{"horizontal_flip": true, "translate": 0.12, "beta2": 0.95, "lr": 0.002, "shampoo_beta": 0.95, "eps": 1e-08, "adamw_lr_other_params": 0.0012, "steps": 7400}
Rows from block 11, named by matrix and row number. Rows with one number belong to one neuron. Each number is 500 + 50 x the weight over its row's rms, rounded and kept within 0 to 999. All counts start at 0. Numbers have three digits each. After the name is the row's rms in percent of the matrix's.
# fc1: MLP up (model.blocks.11.mlp.fc1.weight, 1152x192), inputs 96-191
# fc2: MLP down (model.blocks.11.mlp.fc2.weight, 192x1152, transposed), outputs 96-191
fc1.979 097:450445640531557440417531486516470521491558458418494475542454522494506476437534505452441528525527457565458451486518494533536463478473455523383530542450561459420439545456476503622493491419453403486453592574485469521490448502541566535484449515550456508492385510437463486503526529501542465469
fc2.979 094:459527552489544482537459501543501514534473537560541463423486550462506574551537515477528498457453515516468502445549484566515548522481519521590489453510480391483519531554551501487444481565528538500436458417407502630446508461441475482551513484627576427483604519433497511436512544529465495489
fc1.980 083:527550489422507561487526522480543568577440597480539426572483511497495442497553471437553567462450495458530485493558545508407673424572558447556548498522512541465560448587549458481489605415527432554425513486537474444548531427501428507520425434480551494421415543471536439558493488487478402506
fc2.980 082:541474531509453430427488523530503581526482488413500441552418491462477564530411519489524550518478513470409565512538460529573382564468471438417545432461456413627510469536476544507510454474497451514501479542589585544495525568513568504509485517407550543497517468461498511495456586524581452498
fc1.981 098:479506672436439501495594573499473494465481527402507458462497463444467483483540520525563488479497518520462399546545414488557551414497500518542498451461587539461482490483597542480519517463463545547453519467425449500481519505433468557517492425474498463444385590444556446518512466520432415374
fc2.981 094:443454472501429551461493496544549581479521470520559462531461643522460500502460508564516470451498485459497538535506586505579457524509463499504525529491425407594450477403447585485492438503537512551386368534602441570489571488451548472577564424441545416545529514551471412504444510407616441497
fc1.982 101:565536525418403486400534482472510521521513587458429468530611478423534464476496491516530502517474469386553590564595437459410452455457491503477516596474524448437480545502511513510474537481447510529603498477507541466499531494416545492508525462446547487514431572483566548517538421480500413536
fc2.982 108:515575507593507470471539445575591536625472556458558499488480467538429468543551530524446449492547473456458436552491619464500399558394526534517454449492549408424522477472487492435468474474562503480565427487547466464561517515518506554416544392575469501443594513531514549519550473409408537464
fc1.983 089:543496482517495517459482453511532525509405537404519423541469445523465491461488508456477587475487519514473504475518551541494618446477466472522446561540546497487513490512566500510375493444511489610477554520563512485504467538542510458546466482488509582535438467519458501467481491447524536545
fc2.983 089:501413532509358423463472508545460524525495516521449420522392519484484586465429511474549527510518437433413516579483471473524509509504417504407596416493388481494584489475436568560532435578456452533426508543596526595490561523434542477512462482438556467564471445461524498493401519521550465468
fc1.984 097:538456529476456526449560393484511427559562500498442505563406523587450441409547454519463565558529450470458535585585443547525515478398495548473564561543469462522535536484522519523532438520500533533460511521531515527527474476551541459571495518444454585515486535454467430432559502537508557448
fc2.984 112:508488547460536412548461480479552554456568447545472560492491471576486429466413605434489472433463464471438486502560550478491533464496452513409559529519432494511416477453418518483479522525555558465548541545487565555520541551582459501571515487504490435484540490534582478330399563509452478550
fc1.985 117:450586408461504489509531515556483469491523467540559585470487504528566471490445383417508469562497509495530494406641411520557616492482483466509547441489504498527518579522541560631472495521462484492494575594528578577461550545558555417480497460575468543540489519415456462483378466499573522571
fc2.985 118:521428505463507517508509518504496515499536461521535525499419481592467477382449421477605530487411425475553490531514502471539538469460443478546482467514621485466474530460522504388523427525545534507505479531562497552572535503541492615482496486422429510526495543511585568582539550458365523581
fc1.986 097:526447468511381503471412544504468461517515616557505526523451528525477490396543455472533494531492479520508476553559525491469446567525503529491524504475508480515609496411465527459493511396483513427564480531439585396532546451476511527467531442360520526471570549518560537538431551398542506562
fc2.986 094:492564540589497551538656536494502441464470487438464469496565429547562488510469419541502573496462494488447472441565500533542574458479476511476573468542652483497549556523543386491542465543505477504436562503501492471386541562417537379514525492470449477571469530427432571596493435615525490545
fc1.987 109:526488547538484461454532520495479429548448563583414460542413450590439427451499508446594490457440519567486510475421479518488444407557531463512533480485562424465526508406549543485525539508523569526501519514620503446488539543474457515455366510468496495506515500429492524513446410441451481449
fc2.987 103:420528392551531512478502483504483452562470413476473489586607461535503521565499590487550552516561453522521585475569463431464494459500507508563425458484368487547526535564478387482484592473451481447502552503530440524433527471492510446481558571500550550599382479518612533579541529526562457510
fc1.988 094:487469582539535517588498509558461558525417451492526517496462476499535467395485511544511532459358516574457463510505489486592497534444446448414541508527516431532493555501527482434469456476506603458536467474537595459599576551569441474509409441450531472578373558505528504419456483575591506484
fc2.988 101:413457489504580555494432457463554594535462447497575453469456571512467483480484508475563462489551476480493544655497545514502459525553578480506438533483495413426534476519598422490523474544559485507481522546468447470404441461476539491441554455499557526534521522477483488513491556532557531549
fc1.989 098:480586459497488482401511482546338516502436515520446437444522459486363498581495554515363411472455483493581451556524505555470447513447476334403546479568506510456514497466467601545528519468429545500476417511489481536465433442551600569572505472553510465506529546518544391547452520520498509463
fc2.989 111:452497531617490465544504491521549475555569524504511576463475676473474499514504543474419543592520585472545472459460540528537502490482470551453500516492506512584399494546432553531365481494554575477575448584427497505533586480489481447439446534495506479466513440531431514473543495453476473450
fc1.990 099:653500577476452421442455369524543532564441446437451434552456480573458463475448521464537473554473438497551496516476581496531507475504475539549435529535423485463567424575474488642473502462520539573434489374546439498491559546515550463538506479504472525471522511525550540522448518550556467572
fc2.990 089:492489514506383499429524508500419508480544502512500504493362500452466493536473533442472535503529457456471532526521375517491484496474438490346558462531445499493505445455452626550452448586553515533519510529567498529518488556552549544521483544453490465442433459457542572508532536529670456535
fc1.991 107:462492473472489608458523431502494509548556505411485433384509572581541559535484419491487541440533591601415558487520555484508525522525378553388497465497475484572610557469454470495491480474517568546463501492520545450477522492451524573507444571564453409603410545485499533476484566499496535577
fc2.991 104:414598585532533491544534544444516482530554429492578547379423445495492475556509508550489507527522526471473462487482477492546419525468485542545535405526522452551549484481488500420458497535529546569542381582559492622542542507459497593509524472466508428516495528564492606437459472430511464424
fc1.992 104:523453528558559497486515550518489580414647538453479499516522618485434491504509470408520522456374448517480497525555483535516461380464536413467426541499453496459425485492547620462520494446519499558480476491458488560527513464478544474569457542503495548423505480375427449538490535450443481507
fc2.992 094:481500457456592464600470442536530460483524498481520513457464658449480486496496478559366491511502550500502493500519503622510489544557605455445509453511545455534538471439583457516429544461483465521470498478506477545515477373526503430540507419584467466493648516421410479462479445453522492387
fc1.993 108:471563511522545521552434503486463464542441468447414492566511402415563439555451476548538540385511563472537435579554482505461554407550415480462497476424523513457440505502473521450530427487611492566480562532465530569558564527489437582521477429436483520518516500513535557485517502471462524542
fc2.993 110:538582489494435545528525462508442484603548466500480526588441563522523516518433557449515449503452512448505385504466503472522552503528521577456448534533549511455543521550524465551543391514517489493527430497515503514466447528434483404538422444565512456481494527481487451519467372540504513502
fc1.994 099:462478391533517554482424473420488523432444535534506535547585501472488499494584433519511476531513433535483435511520410544541498424398549549400381434439542580561568545447566576505496470596490512515426422440580495574504547492415489511503479476556660492478487464513464489512526537447479475472
fc2.994 108:494477510554503471538458363479507571518522471485484509469474427512536532494454437567554429461526538460616531481483506532555433566512566389488509514473468493558459489541445549409395458542492526562505466463556429542429537499501562492522431342534560559499456503505497445453514430466464532584
fc1.995 098:541444442489575541447445584510555475555520500518518492532518496550508578551469575512492504496626443624513478568505482529473483518540485438517536449422538479497539554511512405568525465415469557591520533448522499511396457512435504447546481527488469596597501500468408512498463572533438521430
fc2.995 093:476540429544533586518466471557520446534427478488420451593430512404452553503446505466483519465456525504471553546422451498501488549544545535508555483426483509608508467542513451535543397572393472462513381603454599541494562503500542502466530505528544530506603468518513510517439551523581520507
fc1.996 099:478520520436549493503526455629527498573529425491530502493557550493577395477537516474478486450457491455508522499599497533489472411460564523524500480530519524505412595461520471494511489416488422540362568521475548475550597501472502449448498520518550490534480421557486392395457514459508476509
fc2.996 108:367553437399529458543510572483533463439499459515434534536509613534484501425462438459500518505586527460464467539528508470556567496571545509431487575474504478481560505537445528436509489556451525558597542514412468473524445512557550525475485489561514458468542480464550495478524467528530502491
fc1.997 096:532476439464527455551399425536433588507528548465465548492481465408556455490492521512502488516540352452493477455492540553544561403647475483451450493510536463564535518495501522499614384589560536447563520575540507437531450523425455465553463425515550455599466541491533451520485557409559545564
fc2.997 088:458480548531506448424544446501584525545574513497466464441529623525519510473404508444510527452559539511524566533439592459454491481409466417478518522557536461392436538511463479500424535456469512483543475492494464537428527477490552574466610495590468519491488464459459532466535421564437475566
fc1.998 098:448512553413573544420413530498470523540466507434437499502436466519570496463522527551535633498449550575558511499451521554561494415507457537529488478490491506409554458421473509422522518517548487490622482440509470509574564552458433513565443569526477467513504435501554487537466406418418488504
fc2.998 092:544537498587444548564555465494567474469430493444463516574592509476435495514528459487451451525508452427422509512543509496566409462576521558497450477471552530465488469537469485444499633594499436463549471553488395513438487496550454506437631545478526521522442431545533396394426562513558498499
fc1.999 097:576489625433545447611492532526490472444424483582525558559552490447584553502508485460482407468421508570490485523501476534494446483430423564489471520539515437579459467575441409518457448510378540561472524547465426447492605510586486423466456447420498469544458516563490437505456517449552574505
fc2.999 097:503493487477562543418454450518643571549576464474418533465538466524501534476448569443555491494566464519527519552503585518528400432479410531458490483523422369475511524562534439507438510437528383548529533516497589481487512445486497496537487466521558496509427526414515541474491573539508477569
fc1.1000 105:502500557496516526595524546428479472465558498522472518413485608448476454450488502505457589482517395457490574476458479583516563466501460455421499506441456460477488535470462440452499479518526444474562478488486474424518557421585510574477526455439516451507499436383563519569410518491392506529
fc2.1000 115:512486535528493440435464550494561505434428464461499575505492507477479492578501514600371454575585458508542466419477453551651426444512470469497446507518514585443505443516506492478507536539517531532499483573521525565495465669482460429497526561524520556471535453470432497454528548522501450536
fc1.1001 096:468491597442534518446463523467495421510402455502489527579475522508592536512527473508494499439559530514533475389501490439474566570480522581498424530452532555531499584576586471528510515475534427453414435545467498456463569588422431459540579523503503422514461454489494537381495579516604501441
fc2.1001 101:576414536593431497489522513483456531494581581523526565464485495509576517551445517461570499449437445456644402543555491590458494512496455536510563432452510468546489462498515544437489533477452436506530492494539476544480509362531514562538539494496464561516565570636492437492535437509451463454
fc1.1002 105:506422415405476514571494475498520398529516442537436485500499505435498451507541483477434405545438517510472469427488503485612444494474520537572563489461461578536536480521530512516454532541551574524461476347499486509477468542450479513552535471585555450592592532552455594530490532451521441655
fc2.1002 107:442473571362521453588481479486520456512522453445483559545564444517473509402534485534581454506478471474468452541388461589405461479494502479439498527487474527435543449440409555484559500534458520460530438524539530435547445458514493435443470503460585500649540314523508487450445483528510524391
fc1.1003 098:558541480498568478542499546603507531415432576478583502477530398525443326488554533465459507470592516595472437492488511549423535448542474473498503482430434596494482470390471496546478466511464519492507544525447449469524516496582504424516522594482557382500567440497571501515525569517495504498
fc2.1003 094:485532485561458502501535453427485528523523443488414488503513499531555583557442482483531479547502559478591499428452503473546508537565600603605482515542414476629437443511415476557514475547521474446537574441552524499448457592457537525603485549488481591438521478494493417536525442527490415522
fc1.1004 093:506509529580446490466467505449499482408450481478439484441553518514425456598563504478486409548437443515441424533482493497493545507557482555427578477482568488473432419471562541544493483482439468533362520483558429397515566440508523475496380464531469450467428563572441460480436500496594524457
fc2.1004 096:454494503573532493586427578488410548420495585485546566505438606517461506512485489525541565486560520494500481582497507520511471505498464540485489528511469474597531594493486626457512428423527509468560411514544523623510606514491520613573562546526572492511546498592463491390538419498546438501
fc1.1005 095:542475459445553466488494449474478583489452551449511501447443595508477630464488451564515478481527527589484478411510520577562558484580581513465574632463596536528528456408564480585547486498528485472490533520452566527479422445345466579570461445472495459508463567454551627464615479467464428498
fc2.1005 094:381451491418549443524451579501444465485522503499474558440514416452494480495519550413554430425476446517535518563508618586484353488598550455572604544476485450509465480518514519463544505548520519574583448527520500553508539543461468513601496535482538490484484481509567520502449500525546490474
fc1.1006 114:505575502512527455521441493459415540447581536547385578445485548555504537488529539451489569556446535587503544511467446627553489442488412403417403502505454472534500602432534550537464504463468495555445516507483533461460486562466463581538451379480470420462466525421517521519482516541398522401
fc2.1006 110:485465416507537562521546500469490423495508455413523408505491525503472494537504536486447479498510439577523502516530417459444553512473506409474489533474483435468517460543464453485502506411517494449428496463532411632450487489489591393499473482614512520579529495488524531502490489473485378529
fc1.1007 080:498541551383395511455522506547559504604438549424500457455548566460485578423538529467569569525466571494507470504499543504453622474486454491532418458518459511520490436580519518527513562514530499608399530526512487414432533389461490463487497446518557475524424508546576405467441533533484432487
fc2.1007 074:534510504481430488467479495497409544535445469459511473510430518483461527548424487467523521532460503412489553483524469555503465542488467494427577454503481488571522492482455562512489390458486482468472401553599540641487527496442550470487475523372612501538477514515482531469452534453631466491
fc1.1008 096:573523554425530543500541554605511453436505412426474531450469392563474496496442493517537522505553413582557542492546611559498515419570473536559578431536516478544517536487581457495505460467511486609457488504420505570569487431485601501418486450488474518469505555467500501469465480467462496429
fc2.1008 094:369446452525521531545481573480503469540487480484527542546453504388531518565453544468559547507560547449457478464498416555479429535546544589464422584548429539565423492594408364590540481510484499516548468537538534496426453519522467460490516508539475509570535489545461504513579648523479466626
fc1.1009 100:528459433517554533589492420421538469525488440535431483522440449501512503474507504501427444475585452519485629426506461430447540512520546452442547459485489521533448506504519518585457566460478517523503516505547551461529460545509473476503447475478513523580489441598473438433467549454559540538
fc2.1009 099:560508417549538553556477549495579437427536557471429389466447511527476477442378476468532506524356485553456489525479488479573471503461517500490526481495492448514526356491463533418556459504476493523416490499526404402445535542562487552519551531549508518489563550478502465514510512534557514580
fc1.1010 096:457560456488460533465422515460479545534519565469385465577572425489433443512526500499481480478474498512513455532453333461535443490482474496504429386546546578544505522481534544439537450556560557463421487475494487464475519388414531430552485431590593483512424530446453494451526566431423426541
fc2.1010 110:496428462651454548553421397436454448504543552527547511462507449497551437539502461601516445494513536479534527490459570602580512496460582548484545550499462534600482446528501563514485443539534511471559476387476407491437409460455542433522472462528547466587535442518438448489496430429455468577
fc1.1011 099:460478502435407398478509436476551613420538454509456513476471542481530544473576518521494494502538466504457523508555529487521467635479485469506502405506457574530451446557473556527422494497581541447467534486505504542597475534554541470553458487572477517529471489608452481496438564492508413453
fc2.1011 099:427369505455537508436505461521528452561491431512464503461549388502442509500385503545525480514518525502524515591474462575569500438568534515521428547498613487539532465466492312492530474542534485520523440443423422464486481573490441545505518434505509468549566437525471561476471557509515591480
fc1.1012 099:530488462424481462432541571491524427534503457510472532496461408499467433501561571459577553515522391500444429473524557469507559561430560500510506497486536489593492555596485497547462424453500489517536583519480508387487499435525526419494555409466636489540469550497447446473469468486519482464
fc2.1012 088:480489559599502598533461507435514539478445460489444561499489486469505584455505558478565450480587514541476514497549458353526541564495492526512422466570510542445488426432521510497547520500489475485424542448455447609552467534538529529400549580538483494392566509391513541490416543481526465558
fc1.1013 102:519546506546527516504541433441551473376506488463526638421483497468482452491555472470400558527456561544545492487539406478421550584540566487471537524477420510494414536430427428476442486533540587452464478499475484529593440535400555481575487555510472470501468466528506539464439509503471480533
fc2.1013 093:503429453355534573508574511539463533569511504511504372463532445496509481534442417526545544436563494475582413452514586487596493505547618463492395493537598538547497508469478387465506463529491499514516515486470490466504524503471492528483452444467502457539565479522528504512421428489426488438
fc1.1014 109:429376524530521508496526558399477537435465416480433544435452529446505445465507523565473536451524446539459545561527476599530461504528417461458440503461548530495530466449455475541470436552499547539538595445534477386537463528495569525450511454485530486450511396438521538551488569466441445530
fc2.1014 109:516713570452452482494454451506510518506429471495556560486509600601481543573523527490467468554532440532505436431473478453578458504452455476497514453451514591467459461538532559514575389526557507437524494546499499493526495639591460481486427463485486542542598474511524526425504538501549457466
fc1.1015 114:511460485429455386358573539503525568506574628481567530497512511487472493467572458496429501470588430437465511529563504532429511530486523494442477402510555485387530552422469523472429452435476451527547519504486565449497523431543504506484526482492474564473516565457543494454437530431424461458
fc2.1015 111:530507583489482569614476518523526484537563524512441404484594625497478471520461560504459524510469554516416481544443423507555500488467423582434461462529519480525553501582608481559491528474502489433495485458477510561557506564504470470451518435566531440446506523509453454490460373611459507518
fc1.1016 103:572450447512457515520494519512579525598528512552476532522567461430461541496556432483466571515499513504500552494619522534534398467511570417492553476468512464505440567400499510525582461490504521404485436504448516496409494416507473530501543578464459422514492473572408475513430453481607600522
fc2.1016 113:521430499420565563466464510503460432543477529530442471512384500501490574500410397470586550481471539551459468530436525454511460532553531488535543476471484544500509475459509514471528480500602585512513605552475529445572542626516488558453505485493429535441561498463481527535517591514557519468
fc1.1017 097:484558466473430572600470546498479551519483449569485523529534548577456535537508492515528523513376521516542525467480550499590472389526503436478393500518431533457502507509358535610551523501476466543450556530497476472512486500554519457632386443501470441472529457483489522540493477448509556450
fc2.1017 103:461491518505531565476486426403530483476493460548476463499521523365581501422505478617433492411417537429546549464560503480419504500475512461610434556467537464429572420510564473472433570460443502480482540606506485477473467528520496537507488537527435541516490448429425520474520448437433514481
fc1.1018 098:517495546421546523484603476426520464427441520511423511554455491446557498464585531501549542505463551494579366506536495554418531519493525487483519457514566462481505519470510486547613456537434453531445471455413458486507595400518489420452463408512484411510528589384392530503457512479584526527
fc2.1018 092:481435378574575580530490593534433562554419535460559558571498464545496439467426529511498517392543515525560467564459507546511441566481455629428496527486481540508503525542515484496481523545527447454544528531583506460456545534500549602507481564525489537559578446538432536454513504514389564520
fc1.1019 085:461533458430424558571500519444459428468569491537448532559493491491505462532556519491481498441483496474522489511524418592464582577450498408590457525406570508386446551436541491529589486526486411578454463468500460444489548399530469445418521510539538428487421552554449531438425521458583426447
fc2.1019 089:570514525519578563519498492503362560506453529469566446458503506495520484447435501489521501510507538618556441522528513603499441493517459620474590485534557456593547502532509557524545432423530490451533476467504544590481543560550517525598478462491558473507623547574521449452520512530432548479
fc1.1020 078:502495482508390500465493413537525522536465469370589487511515455524581553495543544448458490472500516525536450532524507545481596545523404550522446457522491562432478472524519468538479563498521463629385403533500448517447539454615527398479469495513434429557497593558553418537496530445502462549
fc2.1020 071:523507469452421499468506549509388503522480548497508493519509565521509526525486507460489517542525537446453494439496488547511464506473484530398552488512401486567582509501397601506512392492484488519449453486615528595461513445473612463459423453474602500546479542525494496431469517461608408478
fc1.1021 097:525510532460465430461579444529544505419464556485462456501540549436526480555605519472509522489514412412418450597523392477469515450467477530458519565536515390508462500425506487574549432487428431496358461506487461525499570514403564518436405508477485409508504669488518509476463546508532558474
fc2.1021 092:472510434455572561517512542485467513497549498395555519547537490478479539423434571476547554463534581550513446597479535503404446445526542642505438590439487481497466475581524352520513497505512502478545490533484526542466552471574470550488582447433514464506612478542472493458463519532478503422
fc1.1022 111:519551491530476480525579504444480569492558530540448465488457492543477514556541508446482501453479532589546545578535484590516576547490428470458506582508402444483486517535471478545447578431511501455502449508406544422485512545498515519504452503525519507567436429427536504416572441436550562546
fc2.1022 105:603526555452507589485483516427522474453501508453515506577507461460535387482437546468378558506454499460489522492553441460506543516491495467552524518503656505547465496466521517413503461602562513489403545534529517508545441552598456474490546522550421493502494556533477537485485508511512502469
fc1.1023 095:502474486522385538464513476491529490395534517513497495494500386525461507495532584498495478442519543505518516557446456573460649599477387585562459460508417518433513523450544489492466548412555506572496475419568471448438551479485490519516466488446499391536393560524437592469400531504531507501
fc2.1023 090:445509475497416546457489584474345485487472539516570500544548531531530495551436491432511463551506540472520524508548456599443448537450482542453539470455467431564533478527440613497531457549527514536437419554562459592517524447481561552477496479570546464522473605558494512463522486404561468435
fc1.1024 099:436542470526503581571484558436474564505478469367495446471482495534564578491452538473547423473517411546539489528486414564368467391484530456510561565493547504521441492507573544525525574477572464495341460497454404465455554500438547384568456487486519495537390471460548531492578494496451566586
fc2.1024 101:496510464531540525461470444488415503438461545532547501418531509439448478486563494476500550507510487546539425428472495486529521506377524468475457532484548424433528467583482488512491547560493522534488553586386473511527475576485530502471422593537571521467614531527397535372526408474454500471
fc1.1025 101:454496596500450546468499439501421522484469488506479498523533476504505463442422604448412510467515414520454460500596512474505537468442526556448581488544547493483522441561596452470507475493492530480458497477417550451499549542485572531542407466447508557532504522438494547452510501411473432404
fc2.1025 094:432506516426468518400475520500559488396475511485546403511472498404548565493534493505420562490532504491501450520593432490551508511497558526520502417522535518420452550481508508503590471474517458438522553387527587429488485465406504513551514518497505492495662450568460536565477448603477452452
fc1.1026 107:617528491415526500469435519566542508506531393499566534570470542521449438450585515444421515482582462425520544447563477532512492564438514474516433518517540508564509505499504478443511477456543499588494539519531552549477398385495426401458465454506487521461569539574482448434531484488395490444
fc2.1026 117:471449538561520554476470572540596529571479505563492478546554544468499461498470502520424543550548532451431542525453548586517473547408511527449418542554499473583443547545546483436533538435503422526630534435486446442476398527416519471394534543529525591464491526537458520528493523516482516551
fc1.1027 093:528503462439465394486608469445426513614528515524458480574515538605506509449509521454517516477525569526560541548500494591486555536514445569552458534523457444509509548542477459491511454407585518573458506420497384439510514563529568563555518472508457469362489462416484487516473594573441466468
fc2.1027 100:602514550505491526459487616476566525486459477494462432484404550550605476538570566529468486506526407486560556512486447486487438479520524556467529535478562403564418478590501464483553520549613458566473431444497587622524618457499453502476438505440492513508450576517533521415494575430473449459
fc1.1028 100:479519441513472623415528533454468448489452460463523477529476425477431534538574490455542477434438572513532563504339527495449545490520507513411596490491501505534450561560644473492426546432629525581572565566479526505471397533422530537519501486515545476460499422465500507418423468472443540444
fc2.1028 090:534425455575549465497481518520477455453581457496479565491421531445455456462433496488541604423573466443544466496480452430552439414516484378523443469496580441608509520564503427571526561542421491494500487497544492530493574539503476536404547536503572454539474531519440509611496524543533579558
fc1.1029 102:528585493470498514510436505625493589615473497531505509502424485422516450581498462475490484472578510461582461518526493416423481455586533472417434577504412455579467630482529467507539513440528450518463497574503565479459534505543396473577503446426504536551522477541538467439467502459485514456
fc2.1029 096:514512507517429544526613530484554514375481494402465425465461566565535408444513499562440521518507540498554339470471583574555482520526438430463524511463611545469523510496463518535496546502436463533467574394527580544476479503502531384433519549528480524500451542441466506510511454576455502555
fc1.1030 094:554499439531466532508520530471463567509459480472459500504474500493467530564508462440478518424426474560516493515554515502503466519563557406411440566374503545444472484416540501513547608491553496458426479457483547506459585446485488470499417577565537366515451477508534477522402500476459522474
fc2.1030 091:494603497498576582461543483550342492500500588491513512467469593520440497488511604524574509529633542505533523475437466579533530502496569509550593474554518470516464531482469465494546444422503475477553494456407495595552478648461494500507534448527464482494499621547511472441520535551464454379
fc1.1031 104:568425506487479529494526498446595497557556603546399436459530549509532596474619520469414497441547447482507467545627461462486482465449549531453489472508493512511420555419559508565486485488590549458531545559426413413461408436483560561505514466555527575440445489443501461579471477502495482455
fc2.1031 101:450516494490602434501464559467517520461459520531549464563459635413497424548431540484479466505389494523469519442567570523520538493570495518545591530513459415431530396509547473497487490514571491461602506469458662459416442530422458438607548487437405513567526581550453510388472434474626498476
fc1.1032 105:415495509431577459461472520480500409537489428445505400509519516523528440457562535537439466470444498544460461576463516555502464442556495531464432460498524444397415521410493531512544553532441450545429535600496461449539531481500600482479480566461431447472453449403458432433473484543500468508
fc2.1032 104:485592547540522533596477522524448510531498561555577457545537648504476517554635483524517511450497502506488457483503528552555580553583443557507553471457430485471493539514492494563521499502506480550432446420448506564485500444530423414514493456642560448554528498506570433405516512496552509463
fc1.1033 105:479578509515520540430570468492530463472481534517411521530487546381529457532550505444430483496575593466540488587528439495514460526469533496459400426466546612488378587369471499511546513488512526469469561575481557420459526500444511460516480543569529544432500465553512466542471505528404459468
fc2.1033 108:473477533363539466589464559451510405505480473533562455522485624454496451529461538519471455483450479548403564415540522531464569499556455510522561555458482516505558460492475558555518447493500585453523459436402587459510443520416496434606442442467442470572596523485467449507537511515549486433
fc1.1034 093:589528513412476599434415579582560565576488483549460543450443560494463552532455478503419548532503396583584564508464530556509500499530419545511553490491459415503489533602539433610452487498546500549410587471540516534507486570521511447419517537482518582548491499507488532506423531508498538492
fc2.1034 098:538483536542463450529448492468471451474460490521465536512416480514474563580507580491415529530502474582396546483515426387560424511580440494489501399492467550550511504480493467546500401485511498461523517448567553459526586481472482563511535529439454539466548440478636489496519623479417492516
fc1.1035 107:495601482461420537518568514498515471425608521546496485553451501557496421476456403568561490466547611527509522373542432524452576488469490550495499479493507485546599529484456442534526439472410481544578510502560559464550644544437531408503562550494393569483505492490520511511430541525561538522
fc2.1035 106:489454460426499521530461542483440478453492460585598399507518439589502458536496483520437546456401347478549442518535501556455558467480425495517500471507445583581585455445579480448535525467570528448465478525523545490454600446551522525454444563462411478526544492467556441628597462530430451437
fc1.1036 096:488586496428501513494523474438503483457404491516452519460489454585531537495568500511498473540493493468497528487557533477544561446496504521425479512409545646553459526497474507558505539555508540546504469525495504510529637426552474459480452541435439405480442464462477445624511520445493554529
fc2.1036 095:497348436528525527494452519531429559519588467425528568469496579554508509494436514532555487481429505506669408540491540497521506526501578594473580495531473486532472490539521424473499464455450472456479582472467486541398473489546547593448477477510480518593525543523472507386454494587549516493
fc1.1037 102:538513442422465579560502548546568439466486518498503489465360443486520488467477443441451492550614425559484581410518494555491450411555443542525554490541509513479549498448505516534471451523554506542460555527451538443545461657463497373526465511508579473484514489509513492527472478471522543569
fc2.1037 104:483557451564564423527537466461438537580468487523449541422500546558500570493506574480435590552525472534503425507386465410521480497544533534486445435509417558481522530499483525540577528553442454468535541497549585464513550520519536498454471484482440579518594568451528491489569385502389473512
fc1.1038 095:520542638375522477512499541506428503488493485515484495480519470447584556567541482536386562478508444586497451497559523488412504528518497484441544420466542488480512562534529558474453451574594510528464594475523511531519507480429533522493448531472478466500455533538600632512477414491525492474
fc2.1038 099:491569524467454471501470537559583486498584495505509576471472506586488570501435458425451520464540482595480556496506482447535418429485465506562447563527527442454511452418523496517560505495612462471497499480502487379524492579449383435470531495475518520537560439544544528520516491497461507507
fc1.1039 099:563529490552568511558488399468489425548556487517543542528420442465403543505545432533458520507506496558485418489479516570544503513535512547470479520555474452604485550516549484481516462585546599599459557572469498539580473565473549358523498493502518543486550563553437499494543395518429478565
fc2.1039 096:392584474526576541505478483495570582514509425538442442468535567528545467399410510468520511503514478508401541614506519444492397492448543423528578506541529462518532455543498446488474506504499432460521441561447459507438479462491566540422479512433544512500487464521489474543561477532489534569
fc1.1040 098:463389442504473428414417431454466526441520486556503405502489492481523396473516476551516453526505460533549510532512547483487558522396466526422535485543574606423533493472477480481534439483449530534451523450479533512521506479451493461530507594456452498569527560545520467533548486496493494560
fc2.1040 106:564546570545422586427477485491551542587463423540540587498425528589513552577516513542499519461440499488471513449442509473468412505596472430534453419429372459488469519411506498545458457525542458544559500432486502509572479524554499524452515467538446495496457448447478427478532626490487530502
fc1.1041 109:537564456501512425573462497519544464507653508550543561530485492459481404494466470545491471489504546529469522479585433515450573540408446427493542517417520582454418582596473450627460528569460422554549504516501582474530456549550464465491549462489523535441546476525523411487477553456469446493
fc2.1041 105:509380466463502592499453559479578484453450530553518488512478511615542466481478445424426518432508559501535574475513433490479498472488566539512460503508539509514581581519541495456512571346488538459507525491471495460431493463481551535512401446488530564522440573503483457479540433593456490509
fc1.1042 099:501586550447458477471482409461500557524496643544498549492517475516544543600593437508473509507416537425484477455574452479460608554501500481416525506477591538489514475474571434506541561461490545545465508449489525392438546437564513466542487586366408400525434530499458565537445455453597557570
fc2.1042 105:455494466443561566500487548509501434507531451554460459484474641558494536482484498513510545551421521510499530480477524549547468404512458565478560423457429540568558541499528561559507518549504503562500428431484541626502581417493478500543493448541515558475512576488460538474483589587523416436
fc1.1043 112:504478551454501397492558434474500500482442473473479481591469553519496444471576451567456508556508475560555427481523503527563578448596446501402516528495382550565572597562514457507506425513665518543440493603502514538515434554532495539518464555405460518521549591530459410567449507511436648451
fc2.1043 096:534498573557463498475437541505490446560542565527397559506570525416551522512438393543522503457415433478433479423528575509458459615486583517540468576540511531508497508550492495489602513471457438484459558477527498615502509527508566466476477466574492554597491526535506465489547465561555484389
fc1.1044 102:483415499442450414531449465511521532494536418466567492534514419514462569316426509452497468470551457505548477495499481495489610566442545525432569486540530450456565409467473520563517435439552492546485513536555527456595477526595558565522425421512494496447441445557559500523496417551543440441
fc2.1044 103:498476472498603595501478536487469566467537511522518465494465543516558541471543593424490518475484517555438533548548468514432457546455540537494476508471496346467558529493554508544446390560536509476491523496494563561431480437464505566559435505490622479533442481402497572488473572465462449505
fc1.1045 098:518467479438521528495514562527436464504425617516506497439486532562536502451513526564502524576412542479531531492478552517423534599494518500576566502420563476455511509439446460497535498519485593473438532496514562391574462544536456509516508461503447508572504514538463469535473381552561425548
fc2.1045 102:429463515478566447536558478546477513628491473469529589499523540418439517546517506517484468432578523482474483529419545508578497458625452463412454541510511551492529530542531532501477536436427514596487520531476500577523496462447501579508590478522523482525549504458500577580482599457473474414
fc1.1046 105:489490504403480524475561549554550468468483489554472512520507433569484452570573492523481545472529611402519370477566473511458504515528536464448448485551481494395406418480555489473538458431529492605534439464535526519504550542552489449539448477385517514506495458463541479452499524519468464469
fc2.1046 112:471530563525526518589477569522548482547552548483423529465391548533459396414519423499487451605508500433519431505517578448529497497497511525536403549457497502451535537493443439459452546549382417515509508435436465452524472490499454484454514568555460430403463540475541403463605468512488576551